Rows from block 9, named by matrix and row number. Rows with one number belong to one neuron. Each number is 128 + 24 x the weight over its row's rms, rounded and kept within 0 to 255. All counts start at 0. Numbers have three digits each. After the name is the row's rms in percent of the matrix's.
# fc1: MLP up (model.blocks.9.mlp.fc1.weight, 1024x256), inputs 43-85
# fc2: MLP down (model.blocks.9.mlp.fc2.weight, 256x1024, transposed), outputs 43-85
fc1.253 081:143131117138146179138159157126142167175179108166178129164135139157153126103158168162096133138158147160120088126132137134084139126
fc2.253 089:135124143131078169100130107142134155165120125116108121180134116113105174113135122151095124114147107122103139099109120079134173143
fc1.254 083:123068079103125113170172173085116184132126146145118121107113110105096150116108115105086146078085146177123164120107137116123139133
fc2.254 086:188150106126140148128091104103098129135095135159177131159142136157169127137109183120123140139140118090082095126132136149150103092
fc1.255 097:105121144126113140126094098151143147117117114056120119108122093090140143155109117156148153114172135107064160111099128144088124105
fc2.255 097:118134099087093131147155155141101091130128109135140138138152150094148116130163110107159107118116118120135146075147155115139121136
fc1.256 092:073087114099134140128149161177107134119169152181176200133148101168086098113153123130106161134102094148141129132151096077099091138
fc2.256 094:081130098126179107123123122098153145126133147160110145078126124121161107119135101103149108149161120144152178099112165111104128130
fc1.257 091:101133134180128098119106126122152122103131087122147153097159155127116118077148134151100152130151144158104126102180153123127085137
fc2.257 101:136119149163074118084136090112129106119121148132126149101135107140145057141068144147142083148104139122134167173148206132119144104
fc1.258 069:135110092107114177119148139103094167131096130123127074155139122132138153141164102141182123100105125150150130137111140098167121123
fc2.258 083:141145164142140122145132126152119136141114183097133144156107143120127141115111110105156100137126144096097149159113088062167112135
fc1.259 090:094118150136062144160130146144165110148130125117153143103087116105133121166139113118170137149117106173119115113154071062126146155
fc2.259 097:169113119101150113090139172141091114144108118117108111069115142090138142079134203101150116097144146098142116141117086108136166140
fc1.260 107:123088127150149098123128085106128082147142126122157126103116176109131120143158109135155119127174091109140147149116118145113152119
fc2.260 120:112118122154134173109158154118116161110138102131147113115092117152115131144155137088115161127152132210158150099102140111133132160
fc1.261 101:147134164160129082159124129111088142079132093113141123107106129163138144171121073170107142110140124132135110148114114145105147132
fc2.261 108:147106127146119104089127156154142143164163137114146113128173175160115118104117114101116113125094147097129129128160141117146119117
fc1.262 085:099139153108151092144137145142152163157168115115121130157136157116107103103095147065117094188115129153139139105159127184124099158
fc2.262 100:126132119110095105128141158111099145143103143145107098142101134114131124131051137169117113119115131145135124121142209106123148099
fc1.263 094:115136169185114166166137124123151156147149102139103159110140121171173155107097138119099116116083084130143155159123107114168152168
fc2.263 098:152157087128143132141120133112131128159099181115127147117153120115111128108153127113116144098093150141142110113105071155088109136
fc1.264 122:100105108141084137147148119152120126077128122142084151148121115150110112163133119118140115095161128167159110106190110140108084136
fc2.264 115:150158169126124163110119107113133115099159172090101174104088141165118114109150167130131133146105154146105143131112132109124134141
fc1.265 089:163168137162111130130140106115128106140101136135111192092133136098178129123160131098201132163160120163134153164168168161111094098
fc2.265 092:097133144124089130140133098115138143116127125110104168094161136122150129128147105156118120151143120098111144128111070100114135113
fc1.266 091:171128112116153087120125121165136135117146098078118100132152126128169162115149163129121136154156154134081121129154117123116125102
fc2.266 095:143151170128134145142131162117124162125101116148117122161132168145142136094170148120098143096175131195169119141136118125146123130
fc1.267 095:156178167146128105138111143153141145138111157153152144175102114115132175126122136142102142176111145130167135105108098133145167171
fc2.267 107:105089162148146150127116104104144078097114117118105119168176141109096101128178111105117123163130125147103139155157093135117132116
fc1.268 093:130139103106120138168125128161120092112172129133115148126128125135130152123171131132149124100108144168141147141094148150097113122
fc2.268 097:143086124127143116130087096124138166138092147110111157122114112173088134168109114147146149173094111142116133139131112134137104150
fc1.269 121:146120120171076137087123168166132156116159118145115058113129107134162098073170110119114133159119146140114102135110142141118125115
fc2.269 097:143142124111175103170149135167144121116142142112106139092121098128130103127135127153104157170157130152118156124094131148108121147
fc1.270 093:132082098144111149139170102146140140098117121132138108119137106087183093127138118157167154117100104152114110187114139139140148103
fc2.270 093:144129145117119101132133148112152127099135125123111150168183093106110119119137126125116121144190190152140157188116081128176138143
fc1.271 111:089114093131108127118133161129119175110092135099161151127159146134119132106115156136118141136146148131118150117149098162118148140
fc2.271 103:130079146132131124130132113169158129169093153093096139094075135122125138149160127156128099119125152110139085108136118099106130153
fc1.272 098:151089094127127135122116155176114174130088142146121150094127155126134120156163130133146131126141112151158133145181123158129116167
fc2.272 106:094146156157100147100143127134153102135153177127109109118097140139135120168116158116132131111097125110092099138160182148159108135
fc1.273 090:114144116124155130142154110074134122129147128158140119165101096127116144083113140156138122133115111145132137147158137113086100136
fc2.273 094:119152120096103111104157153127129081129175146146144145113119116122112102147125124093131129175140150148053118134080179100101143081
fc1.274 093:138116118163138116144098144094096120119138129141146108104136133091098166129172147135063166106158128150133125109122099092161153083
fc2.274 095:143129141090121154116095124076118122113120122149119126132128125121112105080114120181166191112140110114118137123116149111160095141
fc1.275 057:141172116138157157129158172160091128136128138159122131126128186139149102140127107164113146145114112149122147123168084146118097093
fc2.275 077:153165150094148200136112164134128115127126119122093121170136098127142145084133141129128100131108145136160134148122097118128108120
fc1.276 110:163100114115129125138133148120140126150141166112141109081184136144123134114112119129124095119119110156139091139098102102100109171
fc2.276 091:111119107150127129114106163114112148144162110096152089142110086135133115133121161151143108134156120137145106123087194165115098115
fc1.277 104:098107097153104094110089170143143090136145128147081119143136193154055143100132093129103146098166105140133158106110101114145130138
fc2.277 101:084159164113159126120109116113111109119130180138164139117123118140086171161114108137161068128150138146166177171155097099134140130
fc1.278 090:152122122124093108155095129136092112132139116071125115129124132117135138124142107093107174100136154162087095133088082126130101128
fc2.278 086:147155135093168099145153172131154148127170157096111102138097111105112109139112122076107136144094114161112131120113099137128125110
fc1.279 085:159118118111130180115144115127139116134164145133135155108083132106117124149134096132138119145138160120145084108191143098138113120
fc2.279 105:119116127119142101148138143137170045175110143112144125163144094118139082135115162085080103125114137150125132176152120120158170096
fc1.280 089:142092113087118149126140142127155119111148140132105117116130129149149176167124111162132115117147153188166105104117107085210112113
fc2.280 101:096136173116144121120111119133147137132107156104132132105128161116089111108144114155103147134096143156147148103143152149130126103
fc1.281 099:150123131150203160153126148136127116106128102128120113124106166177137125148131113083107110152169164132141154150114076108097121098
fc2.281 104:113156090089125133148122124141132137109098131127145118094121158145126128105139129090141125099129133111128193133131112128127132090
fc1.282 135:115110104122165133130103120138151102129128135109145081098148073107146139110152165122130123089154138162089100104136174125160120128
fc2.282 093:148137145123151129178125131092129125130110142101141113125112127170139148185162160147144159146123115134128138151145171134113149092
fc1.283 094:133132139131212126152112131101131170136146138144141115100083106130129126113147131116138081061148142172114122163136117141070165087
fc2.283 089:167145104086118105124109105121174149122028153126141109129139103121159179138129118129082090156157117118103102110143113167097133112
fc1.284 089:093137166137174156142141146185145100126109076134137179141097119119129157120108139140116131171122136158171122120174136102139138137
fc2.284 091:115139138122118116127124068106123081103147142137113118131133142094147123109097131088137105146098124128114168119154109106117144135
fc1.285 130:119136098144126140140130097106141144116113188074147144134155125154114105179145151134101118132124114129125143104135131109174091132
fc2.285 102:100128129139157127139106108157148135162109160133185129089108200097147145112140100167128128126159134123129114069164106163148107199
fc1.286 083:138145114137090089098121117138111146150123144126120134141147144096087125125143110089131164126166144161105139083166145119160071125
fc2.286 085:110150140173118124079108102111153122112141121136100132123099123117194157087161151059166166145146102089141117132125148097097144115
fc1.287 101:191104153119147135129053129121098134121106104160142112145087156153119160103083121114142127138159088139126118132196116142089135158
fc2.287 104:137101106137152135128117144147109119096102152103151152171148099068174118147121107150134113100124125118163100182153150145160109094
fc1.288 104:103097119110125103123111115070144136113118154143137133109101136115090094128150113125120093080098141135113128129142075070103120140
fc2.288 095:126133136149169111111105108077084121108159107127088140116099135162122128119143124085096136098203136155141146170113200134177114186
fc1.289 101:156099108105130164138114109117078135126147158129117144108084125101125127097136178122118125135166103140110135104163060119120137138
fc2.289 103:147144150099124084140110102132102130153137140141143134128135085152130141089132090085121132139126141111102118122108105139173180150
fc1.290 115:117097126092128087151138101160130120132116138107132145135117130118101168137173120120124169131106167144112136136128147098115088109
fc2.290 099:086134118118117126112175150141140119148150143132158129152119116144089103176076108119128140088108131101159097106168142117127139128
fc1.291 129:140125127120151106135126094141132140119169100127190142117167175154131130131151098108123168150111119142108123154107112181093167114
fc2.291 090:126183121171130169131128106138153181134106126107161129129145123160108116130145133181129146080142160124154158149111125104138146171
fc1.292 087:087083132161086118141170149095100142105111132143123133109129144128066098127150140143123107169103133148126121150126096126153126096
fc2.292 095:124129152099105163147129163118107138154110131122141132151139167137130106133126128092099171124151127176130110095151150107109133144
fc1.293 105:126122114145094086080130105135076111168141114153150108129118125166146113136161125101128087113120137128091114137131106114128167154
fc2.293 121:123091129140119128112135110136150155133126177147137121130091111107145096130175157077116106131115146053164152145092176132139153138
fc1.294 073:125090088164120159129107117158113100126131101127156117143129179153166114094156133136103127144142152149108118106128126124204126118
fc2.294 081:143123118096199101135125103147147177110134118145155131113102108118124140128093146116103110141109118120153114167102088106105138129
fc1.295 102:127177137109152121203094099111149165109105139119160131114148186124134138163147102135134136153104154134152115137121131098167108155
fc2.295 098:151124061138129124118120101137108145083127103132156117105116082148106109145133112125131158114128169145103174125150163119112092152
fc1.296 106:109119156109159034131072141121132085113124134147133123122107135135084099134128142121132132118132102155121112146134076127113136140
fc2.296 099:103086112143149126201126129137139104079161116131132142101126113149143161136097137137130171130178147161137087133128141124119158114
fc1.297 089:155087113178113129130077132101137107108150164138118102123127055130102179149109099108101100126123155139120111128130133167174144139
fc2.297 093:149161139149153119146097098142136132099134122142148139134135141139148113129144112142116132091112108133122117118145120104147168125
fc1.298 103:112118104135144139132126120131109105117138103162141156087128170154151128136158119117129142160142087149127108106138110118120139114
fc2.298 104:097120139111145113159144115150086127118141087160115140134094142102128122130129150133125121130130093118138100089105170128111147146
fc1.299 089:118129125127132099172148156127133179138122149114137134118125095135102106134136124150114138129139122149119143112129064128086166097
fc2.299 095:153140144177126122083118108135132141121105126145139118120096130119131161154119130136140173135154147151144136126137148103153167096
fc1.300 099:091163099102123139128133133131121131129164155125131150103102101121117141134109129130173117094135069152100129126117161179088125141
fc2.300 099:152112142093136160136107106142109133127135111159113095133118064093149154105112161122117161099154149101150116143115142105148123145
fc1.301 061:070123133086143092115152134119134105117101122108131100116134117147091124145141140127118154116128099178136118129145080152190109161
fc2.301 075:113117136087079127087100147147116100144139109131160110169144108129130121117112118120138089181126099156168116171121089112129098123
fc1.302 107:144099152119137121173143101109137111160112164125091096176107125171105134119146081106104144108133116135137136111089128157152124121
fc2.302 103:133143149123152134091127120136082165096126160136102118168097128097146105126116108104141128107154135142092132143143083145122107137
fc1.303 098:144162162137121144138100125137159152123094131108089106207137116101098164124062187151154108119103113130097147178132136088086125136
fc2.303 108:143175097134159101121114139140126135170094146150136129167127133145133132151106091149116128084137126179151135119090118155143145133
fc1.304 098:099083123131132108132083107125138096125127100183134174107118161133126143162112173146114096105129096119115141151111120134122136107
fc2.304 098:136128120103168097153129161141135121099140124096078141134150137141142113114171130143099133107136100098168139093130123086099118134
fc1.305 081:143108101120141118106132102127116126161156151128129089114134124122098114124175154162131156134119108155125125132125149119120102144
fc2.305 088:133141146128117136117121127109105153148115091115105091107113160116163119116161138125133147138115137147107155074089076068067149121
fc1.306 134:144156091158171079130120137124213136127161125108155100161118150143098166118114149090081124125145139128124141154148115158136154112
fc2.306 096:111116087119177140137124171121135116127141115133102098151127136139143143101131171189166122153153109164110155170106160114101115118
fc1.307 075:129098151148098233109122172155114129144130138159134100097100112134114136132099112174123135139126135159142109132118128139105124126
fc2.307 080:106146099063140141093103063097103129143165126161131156133172128148116118124132111155113114160157104103113148121145133142170131144
fc1.308 108:119172108081094103139176166109154152149158144075142175114146148101143138159107144124160130124143160151141152098122132102154142095
fc2.308 108:108161151150100147184132098151127112116136118155130151106160132134132118155156138129142109126122155151113141083116138175123164174
fc1.309 100:092109173128153121161093103134081139133148065154147133152157124141155075132131112151132128117128144141127130138083142145109150141
fc2.309 093:168139120108171117117123133147112144109104177146115160131131128076080113135153098147122095137116089129142183124153091164115135100
fc1.310 105:099162119175125114159140103121119138120130097181123133113119163117150124129105127117150083137124107159075149086142188111134094118
fc2.310 095:176115139157166158162140127123134135200151155118144137118103095143124125145164102143163126115109135139102137118154138107139127094
fc1.311 124:128132081139137108143121124165118138142125174132075126108143122117120110113112116138174081112165194147146140077120139118143168115
fc2.311 099:111141159110115129173164143146146122115099158179152118148138116121132128173135129092169094121112108099109154137161176127141151099
fc1.312 098:106097127125114122145138145098109141080146167131147115136109169106146149120101160091095122136126091126107134112124156132136135110
fc2.312 096:130122128100123115147110120114153116135167141129116110104119138166140133104133148120102124145132135142113148104140164137140053138
fc1.313 096:099114119140082134151079112129101150085145111131149135116144132137129126141177106175127135106094147124137069155089137117144144107
fc2.313 095:151134083137104178144116155104144104124147164114159143150162118169128145130139124153125158154137169126151149165112097095135141088
fc1.314 094:111129121157143101165099166154126126132144138150137177100126088181145139134182107149117122158071119154115127155125093141131095106
fc2.314 095:120093110091134119138141094120122147141083138111067101119150119099132173091106144158129139110141150122107133142144132147145161155
fc1.315 042:103144160160122148117119075138127119160105169111167117151163117101116106132105114158126094160099116159106138132176131142156138145
fc2.315 067:121084117107149108146101121146142085076124167169116162136138111151128094114115112119158092108138135144108121172134100102131098156
fc1.316 096:145180109143110092179105085140098153119153138127136159114125093141158135085119098095129127158159099127095117117135090100110098159
fc2.316 095:118123104141102143102153145090141125127171131121115103108082087105120143091138151102153122115113106103101117128123106144107164127
fc1.317 094:136121097135137118166155119125128112096093101147142142103176131123123105102102119142147145142152157128130114171105108080073118137
fc2.317 099:136148137140119134118165110096144145144116108147110136151092100155108114122125152155170129149146128111139174092137192104112151165
fc1.318 071:126107121155123148151130154176158150122146120111148145182128119169122126130146155098111126158138102153100136142122066090110073128
fc2.318 084:117135108120095150153166154128126151132099096154124136150130144127077168121136127170115160152154131160154088118117154144102132126