python train.py --model="sound classifier" --dataset="synthesized solo parts of chorales (CocoChorales)" --train_examples=39062 --time_shift_ms=50 --n_mels=64 --hop_length=320 --input="log_mel" --spec_augment=true --win_length=400 --targets=["instrument"] --num_classes=13 --arch="convnext" --isotropic=false --norm="layernorm" --hidden_act="relu" --mlp_ratio=4 --inner_norm=true --drop_path=0.1 --patch_size=[4, 4] --conv_stem=true --depths=[4, 4, 4] --widths=[64, 128, 256] --kernel_size=3 --mixing="cutmix" --loss="cross_entropy" --init="torch_default" --residual_init="scaled_by_depth" --optimizer="soap" --beta2=0.99 --learning_rate=0.0033 --beta1=0.95 --shampoo_beta=0.95 --eps=1e-08 --precondition_frequency=32 --max_precond_dim=1024 --one_sided=false --adamw_lr_other_params=0.0014 --max_grad_norm=1.0 --max_steps=14500 --batch_size=128 --epochs=47.5 --lr_schedule="wsd" --decay_fraction=0.2 --final_lr_fraction=0 --warmup_steps=2900 --weight_decay=0.07 --adamw_weight_decay_other_params=0.05
Rows from block 6, named by matrix and row number. Rows with one number belong to one neuron. Each number is 128 + 24 x the weight over its row's rms, rounded and kept within 0 to 255. All counts start at 0. After the name is the row's rms in percent of the matrix's.
# fc1: MLP up (model.blocks.6.mlp.fc1.weight, 512x128), inputs 0-127
# fc2: MLP down (model.blocks.6.mlp.fc2.weight, 128x512, transposed), outputs 0-127
fc1.125 099 [126 105 134 129 152 154  85 138 104 144 131 131 139 133 129 175 134 124 118 108 112  86 103 121 100 111 152 138 125 125 127 176 136 101 181 154  84 178 141 101 121 108 165 155  79 160 113 109 136 121 165 135 102 106 142 165 134 116 122 149 112 119 144  92 144 127 158 126 181 113 101 101 143 119 111 125 110 156 142 104 177 144 127 144 176 140 152 128 112 111 127 113 108 119 153 141 119 162 101 136 108 145 165 188 143 146 118 111 140 121 158 141  83 142 172 119 159 118 136 154 112  90 154 160 132 116 145 105]
fc2.125 107 [ 80 167 155 152 130 137 136 123 117 125  83 143 113 133 135 100  96 150 110 147  78 101 153 129 126 122 123 155 149 123 153 126 138 145 162  89 169 114 133 126 142  86 107 173 121 157 142 123 137 120 103 100 102 118 153 134 120 110 125 161  94 149 101 126 120 137 120 167 144 149  88 126 115  94 185  92 149 119 185 160  92 132 114 159 106 126 101 163 128 142 161 139 107 145 128 152 140 160 111 152  94 134 171 172 119 144 116 134 160 120 125 146 145 122 128 144 125 109 145 190 138 158 129 144 137 108  98 104]
fc1.126 107 [149  77 141 158 159 146 166 128 139 133 116 117 134 126 148  72 135 168  73 136 128 104 116 132 121 144 132 169  96 124 109  69  85 118 125 114 111 152 138 112 145 125 101 113 138 135 152 159 122 161 129 165 136  95 155 129 134 129 145 162 149 127 112 117 190 108 130 127 149 126 119 166 141 142 132  88 147 134 144 110 181 136 106 129 116 130  79 131 121 152  82 121 126 133 120 212 150 130 169 126 117 132 138  93 105 123 176 135 150 114 131 113 131 115 116 123 116 174 141 113 152 118 139 146 151 111 130 135]
fc2.126 098 [152 132 141 139  88 102  87 155 153 146 104 112 166 110 133 162 122 153  99 131 128 119 131 124 134 157 126 134 149 139 126 162 124 140 185 117 108  62  84 101  90 107 123 144 142 123 152 140  77  74 112 127 140 169 126  95 136 105 108 125  89  97 110 162 105 141 119 140 133  78 111 125 153 115 150 137 106 121 114 166 113 132 143 126 108 105 143 145 149 109 146 141 140 110 123 143 119 122 112 123 124 109 134  62 161 123  79 143 110 130 136  97 177  80 131 113 113 115 134 114 128 141 154  89 134 171 137 123]
fc1.127 084 [ 78 109 142 126 108 168 141 117 140 145 160 127 117 162 154  81 156 125 125 112 139 175 129 118 145  99 145 147 164 144  93 120 127 151 133 122 144 145 146 146 137 112 172 117 118 126 123 114 180 162 105 162 121 130 112 126 144 112 151 152 150 139 135 122  80  86 106 147 143 170 127 137 113 161 153 109 161 102 137 110 129 172 154  83 140 120 117 149 104 120 127 113 116 151 115 129 121 189  59 109 123  91 140 119  99  88 153  91 131 159 125 112 158 139 104 132 126 155 137 145 154 132 112 181 137 139 138 106]
fc2.127 090 [155 171 106 159 108 162  63 184 183 130  93 156 139 109 105 157 124  96  95 132 105 104 110 154 103 175 142 103 143 118 125 123 113 169 112 100 114 111 118 134 121 110 126 116 115 135 121 109 113 136 145 154 123 151 131  95 134 141  87 135 150 137 149 115 100 137 156 167 124 153 155 132 153 150  98 123 164 130 150 120 106 144 109 104  90 129 109 143 100 127 141  73 143 128 124 168 158 106 152 164 114 109 150  73 131 101 155 108 158 145 119 183 128 120 121 171 117 126 118 139 131 151 110 137 129 143 139 121]
fc1.129 081 [127  99 149 145 112 141 147 107 112 147 133 121 126 165  88 199 187 136 115 138 130 136 111 110 156 188 154 158 120 114 152 174 118 149 166 122 143 127 115 114  91 153 159  96 155 123 122 144  90 106 140 101 141 120 158 113 131 120 133 139 164 129 109 128 131 139 113 179 146 117 114 104 115 113 144 156 152 127 115 117 135  93 152 159 141 151 196 168 103 162 111  80 114 156 127 163 161 125 113 151 137 139 148 120 116 132 161 109 119 110 130 142 145  96 140 147 136  99 135 124 137 167 103 131 155 155 153 150]
fc2.129 091 [ 97 156 130 121 126 148 176 139 141 157 184 124 125 106 131 135 153 114 145  97 154 142 133 162 128 140 126 116 120  82 119 109 192 141 148 163 132 103  82 121 137 109 100 104 122 180 141 121 143 103 152 148 117 120 134 174 137 101 134 125 121  90 141 164 166 176 155 109  67  84 154 122 111 122 124 130 136 142 134 108  99 164 141 165 153 144 140 135 132 151  88 122  83 148 134 150  92 140 139 121 173  98 146  96  98 125 126 111 137 120 111 157 164 146 111 128 108 125 115 118 132 134 127 110 127  94  98 106]
fc1.130 110 [138 156 203 147 127 132 119 108 158 147 138 104 167 106 112 164 144 119 187 139 126 132 128 119 145 128 114 130 100 146 149 122  99 134 192 127 102 134 125 129 155 101  86 154 143 134 129 141 142 108 182 170  77 115  88 149 163 107 129 191 141 140 110 134 129 121 132 121 146 179 168 120 124 145 127 105  78 109 128 128 120 150 122 130 110 116 158 158 106 118 124 147 119 118 128 150 102  94 155 162 145 132  82 124 147 142 146 142 134 117 125 115 100 104 115 106 150 127 146 103 124 129 115 168 162 106  98 121]
fc2.130 108 [147 128 121  99 125 121 152 184 145 127 137 136 166 106 143 132 133 118 100 120 154 116 139 145 149 119 104 132 118 120  82 142 105 140  79 116 144 144 132 114 161 162  95 134  82 131  89 119 117 105 105 131 119 165 118  98 117 172 109 168 134 114 150 136  81 138 107 154 143 118 163 142  68 167 178 100 127 154  67 141 125 151 108 157 122 138 126 141 121 125 164 111  94 129 152 132 113 163 116 201 124 144 118 109 110 134 106 109  98 100 136 113 161 108 136 139 127 144 127 153 143 118 100 139 157  88 142 116]
fc1.131 151 [110 133 119 139 171 116 135 179 129 154 122 119 127 130 112 139 135 119 157 100 158 126 116 135 115 105 119 129 107 158  84 130 106  81 135 131 129 148 111 119  88 140 152 122 126 156 103 113 157  98 125 149 134 154 149 133 132 121  91 114 110 110 147  95 129 128  67 133 101 126 112 170 123 123 110 167 140 153 142 157 112 141 163 154 131 133  84 205  81 125 106 138 121 104 154 181 126 163 128 117 141 150 177 111 130 112 130 138 150 104  93 151 134 112 135 122 103 163 138 168 169  91 101 164 138 108 125  96]
fc2.131 136 [156 124 125 134  85 109 119 159 125 137 119 105 124 108 144  93 103  95 147 171 148 113 125 135 106 101 161 120  92 162 146 139 126  91 120  79 127 118 140 165 176 132 147  86  78 123 123 113 121 180 122 150 162  99 124 115  77 122 131 129 122 137 110 157 133 105 130 107 196 127 125  92 129 161 129 138 135 196 111 155 115 116 117 133 134 132 131 111 155 131 126 141 151 175 127 141 133 130 131 144  85 126 116 124 155 117 164 149 147 127 140 141 185 138 141 139 123 125  98 186 108 104 130 157  97 126 138 106]
fc1.132 119 [128  98 155 177 137 110 108 129 154 130 122 111 138 151 120 108 112 110 145 128 167 143 105 123 117  75 147 117 160 101 109 134 108 123 159 150  96 145 110 154 145 194 112 148 142 167 107 107 160 118 118 125 170 104 185 104 152  84 140 105 132  94 132 110 108 144 155 126 149 100 159 128 156 155 147 171 135  94 150 144 124 145 117  79 107 124 120 148 100 136 105 148 126 119 139  72 120 112  81 116 123 155 149 138 148 147 125 148 101 138 164 111 159 124 171 135 117 111 112 110  93 157 113 133 115 122 162 154]
fc2.132 127 [157 107 141 114 170 131 127 129 138 137 111 111 105 148 128 124 141 116 120 110 116 128 165 108 139 160 123 107 110 141  98 108 111  76  96 126 165  98 138 190 116  75 101 125 112 145 158 112 108 173 118 120 191 122 146 137 153 110 119 176 150 133 108 113  95 152 101 113 124 129 130 117 143 124 139 101  79 151 115 128 143  80 176 138 103 169 116 141 113  80 123 107  95 101 137 111 100 137 129 141 112 119 141  99  79 130 113 148 169 114 122 141 106 104 133 113 141 173 132 103 145 130 126 177  96 139 114 120]
fc1.133 080 [149 127 144 119 151 153 124 116 155 165 151 122 115 138 158 117 102 102 133 138  76 133 115  91 116 107 111 132 153 151 102 142 125 131 155 150 132 124 147 115 198 144 156 154 128 103 126 134 138 128 130 130  96 145 148 133 127  98  99  96 132 157 121 141 166 138 150  92 151 134 138 120 138  90  86 165 119 115 143 138 112 172 137 127 108 143 131 192 103 185 109 112 108 127 117 134 124 132 102 152 152  94 157 202 152 144 101 161  84 132 144 152 117 109 111  94 103 166 134 147 173 133 143 103 136 150 124 144]
fc2.133 088 [157 130 117 137 125 138 136 126 120 126 184 122 139 112 113 103 158 155 124  66 110 112 116 146 151 162 134  93 124 142 146  87 140 166 124 129 156 110 137  71 105 128 107 140 170 167  71 116  97 121 137 146 137 128 154 140  92 119  90 112 146  91 102 164 127 133 113 156  79 136 148 143  88 103 133 156 139 127  84 133 134  98  92 101  95 128 130  98 129 120 111 141  80 144 141 134 150 122  97 165 193 106 110 112  63 120 116 144 145 144 132 126 136 123 101 145 135 131 130 120 135 116 108 119 117 111 119 108]
fc1.134 080 [125 123 126 111 116  96 143 135 159 130 104 152 137 123 147 139  78 115 153 127 135 114  93 115 176 166 114 138 169 122 150 123 108 181 162 101 146 127 165 136 160 148 128  83 115 132  89 142 126 204 145 165 116 123  97 134 112 125  97 157  72 109 103 137 161 134 155 164 142 148 144 139 105 126 102 143 123 115 146  75 113 137 123 109 118 134 123 167 121 104 170 111 126 159 135 180 178 145 144 104 100 116 144 106 106 132 164 139 136 139 124 151 120 117 127 111 129 124 128 138 138  94 137 133 120 181 149 130]
fc2.134 090 [120 110 165 138  82 103 149 131 148 119 133 132  92  87 126 108  94 142 107 106  81 133 140 114 145 125 110 123 183 148 112 141 143 136 131  77 120  94 100 123  95 119 138 152  90 166 108  78 162  99 155 159 160 155  98 133  84 133 147 150  83 138 128 129 146 103 129 164 152 174 179 118 154 149 112 110 121 114 134 147 146 138  91 142 161 142 134 147 109 138 109 162 130 120 113 105 150  91  96 129 146 130 127 105 149 135  98 113 109  89 110 124 115 102 142 125 116 129 155 108 133 130 101 112 174 155 134 164]
fc1.135 088 [144 102 141 124 147 107 163 144 138 119 140 137 143 138 135 143 119 139 103 165  97 125 111 110 135 124 115 145 125 130 137  89 113 132 111 116 136 137 148 125  83  81 124 136 116 129 143 142  74 116 114 156 108 124 140  85 115 108 125 131 156 136 155 127 155 115 113 121 123 180 141 152 100 133 155 132 123  95 139 132 189  78 129 130  91 134 142 136 139 118 143 109 191 168 135 134 102 101 127 137  90 109 155 178  64 125 190  80 156 132 114 103 132 131 108 132 121 138 115 163  77 149 104 152 160 138 159 145]
fc2.135 090 [114 128 122 114 138 109 122 131  89 132 137 103 145  91  60 145 116 125 144 129 127 142 119 148 153 138 117 145  94 147 136 128 129 150 123 154 172 136 118  93 143 111 118 110  61 108 140  98 123 159 133 175 155 115 128 112 120  99 128 122  74 110 161 120 127 159 130  84  73 159 117 127  97 148  95 115 126 151 105 121 123 136 139 165 133 103 137 108 160 154 124 121  95 119 114 106 145 132 154  84  97 126  86 137 147 128 107 119 183 149 128 129 125 126 171 170 109  89  85 112 124 138 151  76 129 158 110 128]
fc1.137 088 [122 140 128 152 153 146 165 100 147 158 166 159 134 117 111 112 175 125  86 134 121 143 111 104 166  88 163 131 165 154 138 136 131 142 178 141 154  73 154 144 183 150 123 124 121 157 138 121 121 148 144 112 138  75 135 133 102 163 135 156 136  90 144 153 149 149 128  88  92 136 131  96 115 158 126 162 150 102  92 167  86 153 112 101 121 122 141 143 104 105 125 126 137 121 161 129 100 143 159 125  91 147 148 148 116 154 127 150 121 159 131 128 161 116 109 147  98 135 115 151 112 175 130 116 103 107 154 149]
fc2.137 091 [145 165 112 100 140 116 104 108 167 132 157 127 118 156 109 118 146 113  89 113 147 109 126 150 156 144 174 107 100 168 117 143 131 100  93 129 134 122 131 127 111 147 103 178 187 142 130 118 146 130 140 127 134 110 123 120  92 139 120 109  99 154  67 132 153 111 152 151 152 125 158 107 135 102 113 166 135 148 118 101 159 134 151 124 117 115 163 132 122 169 121 139 117 156 114 129 157  95  65 116 133 132 160  90 164  95 158 184 152 131 156  80 144 127 120 137 152 185 126 130 146 125 104 120 114 115 131 105]
fc1.139 073 [107  79 130 155 148  99 132 133 153 128 118 142 109 141 149 100  95 124 161 118 132 147 126 148 137  89 145 127 153 141 123 164 141 104  88 143 128 164 108 130 113 132 126 117 114 129 119 150 120  52 130 142  98 130 154 134 132 126 115 115 125  77 159 103 128 126 151 134 139  87 104 154 148 168 164 100 101 136 151 134 105 109 155 102 136 106 118  60  69 118 143 147 128 161 100 154 129 149 132 111 104 101 155 107 108 119 122 176 119 129 130  94 153 141 125 187  94 144 178 163 113 139 136 134 127 153 147 146]
fc2.139 086 [110 156  95 128 148 129 130 112 159 128  89 148 127 136 117 108  93 113 133 125 154 116 107 136 124 131 164  71 109 145 143 146  86  94 140 135  55 123 145 120 180 132 150 133 145 151  90 105 173 177 115 108 121 139 119 106 143 125  98  88 106 139 149 117 126 115  82 102 139 104 177 106  92  92 104 152 101 143 123 140 115 130 128 149 106 117 142  93 162 122 144  97 123 171 144 111 132 112 160 125 108 109  99 121 155 153 134 111 139 100 132 108 103 102 128 111  92 101 139 118 137  85 145 148 113 106 109  87]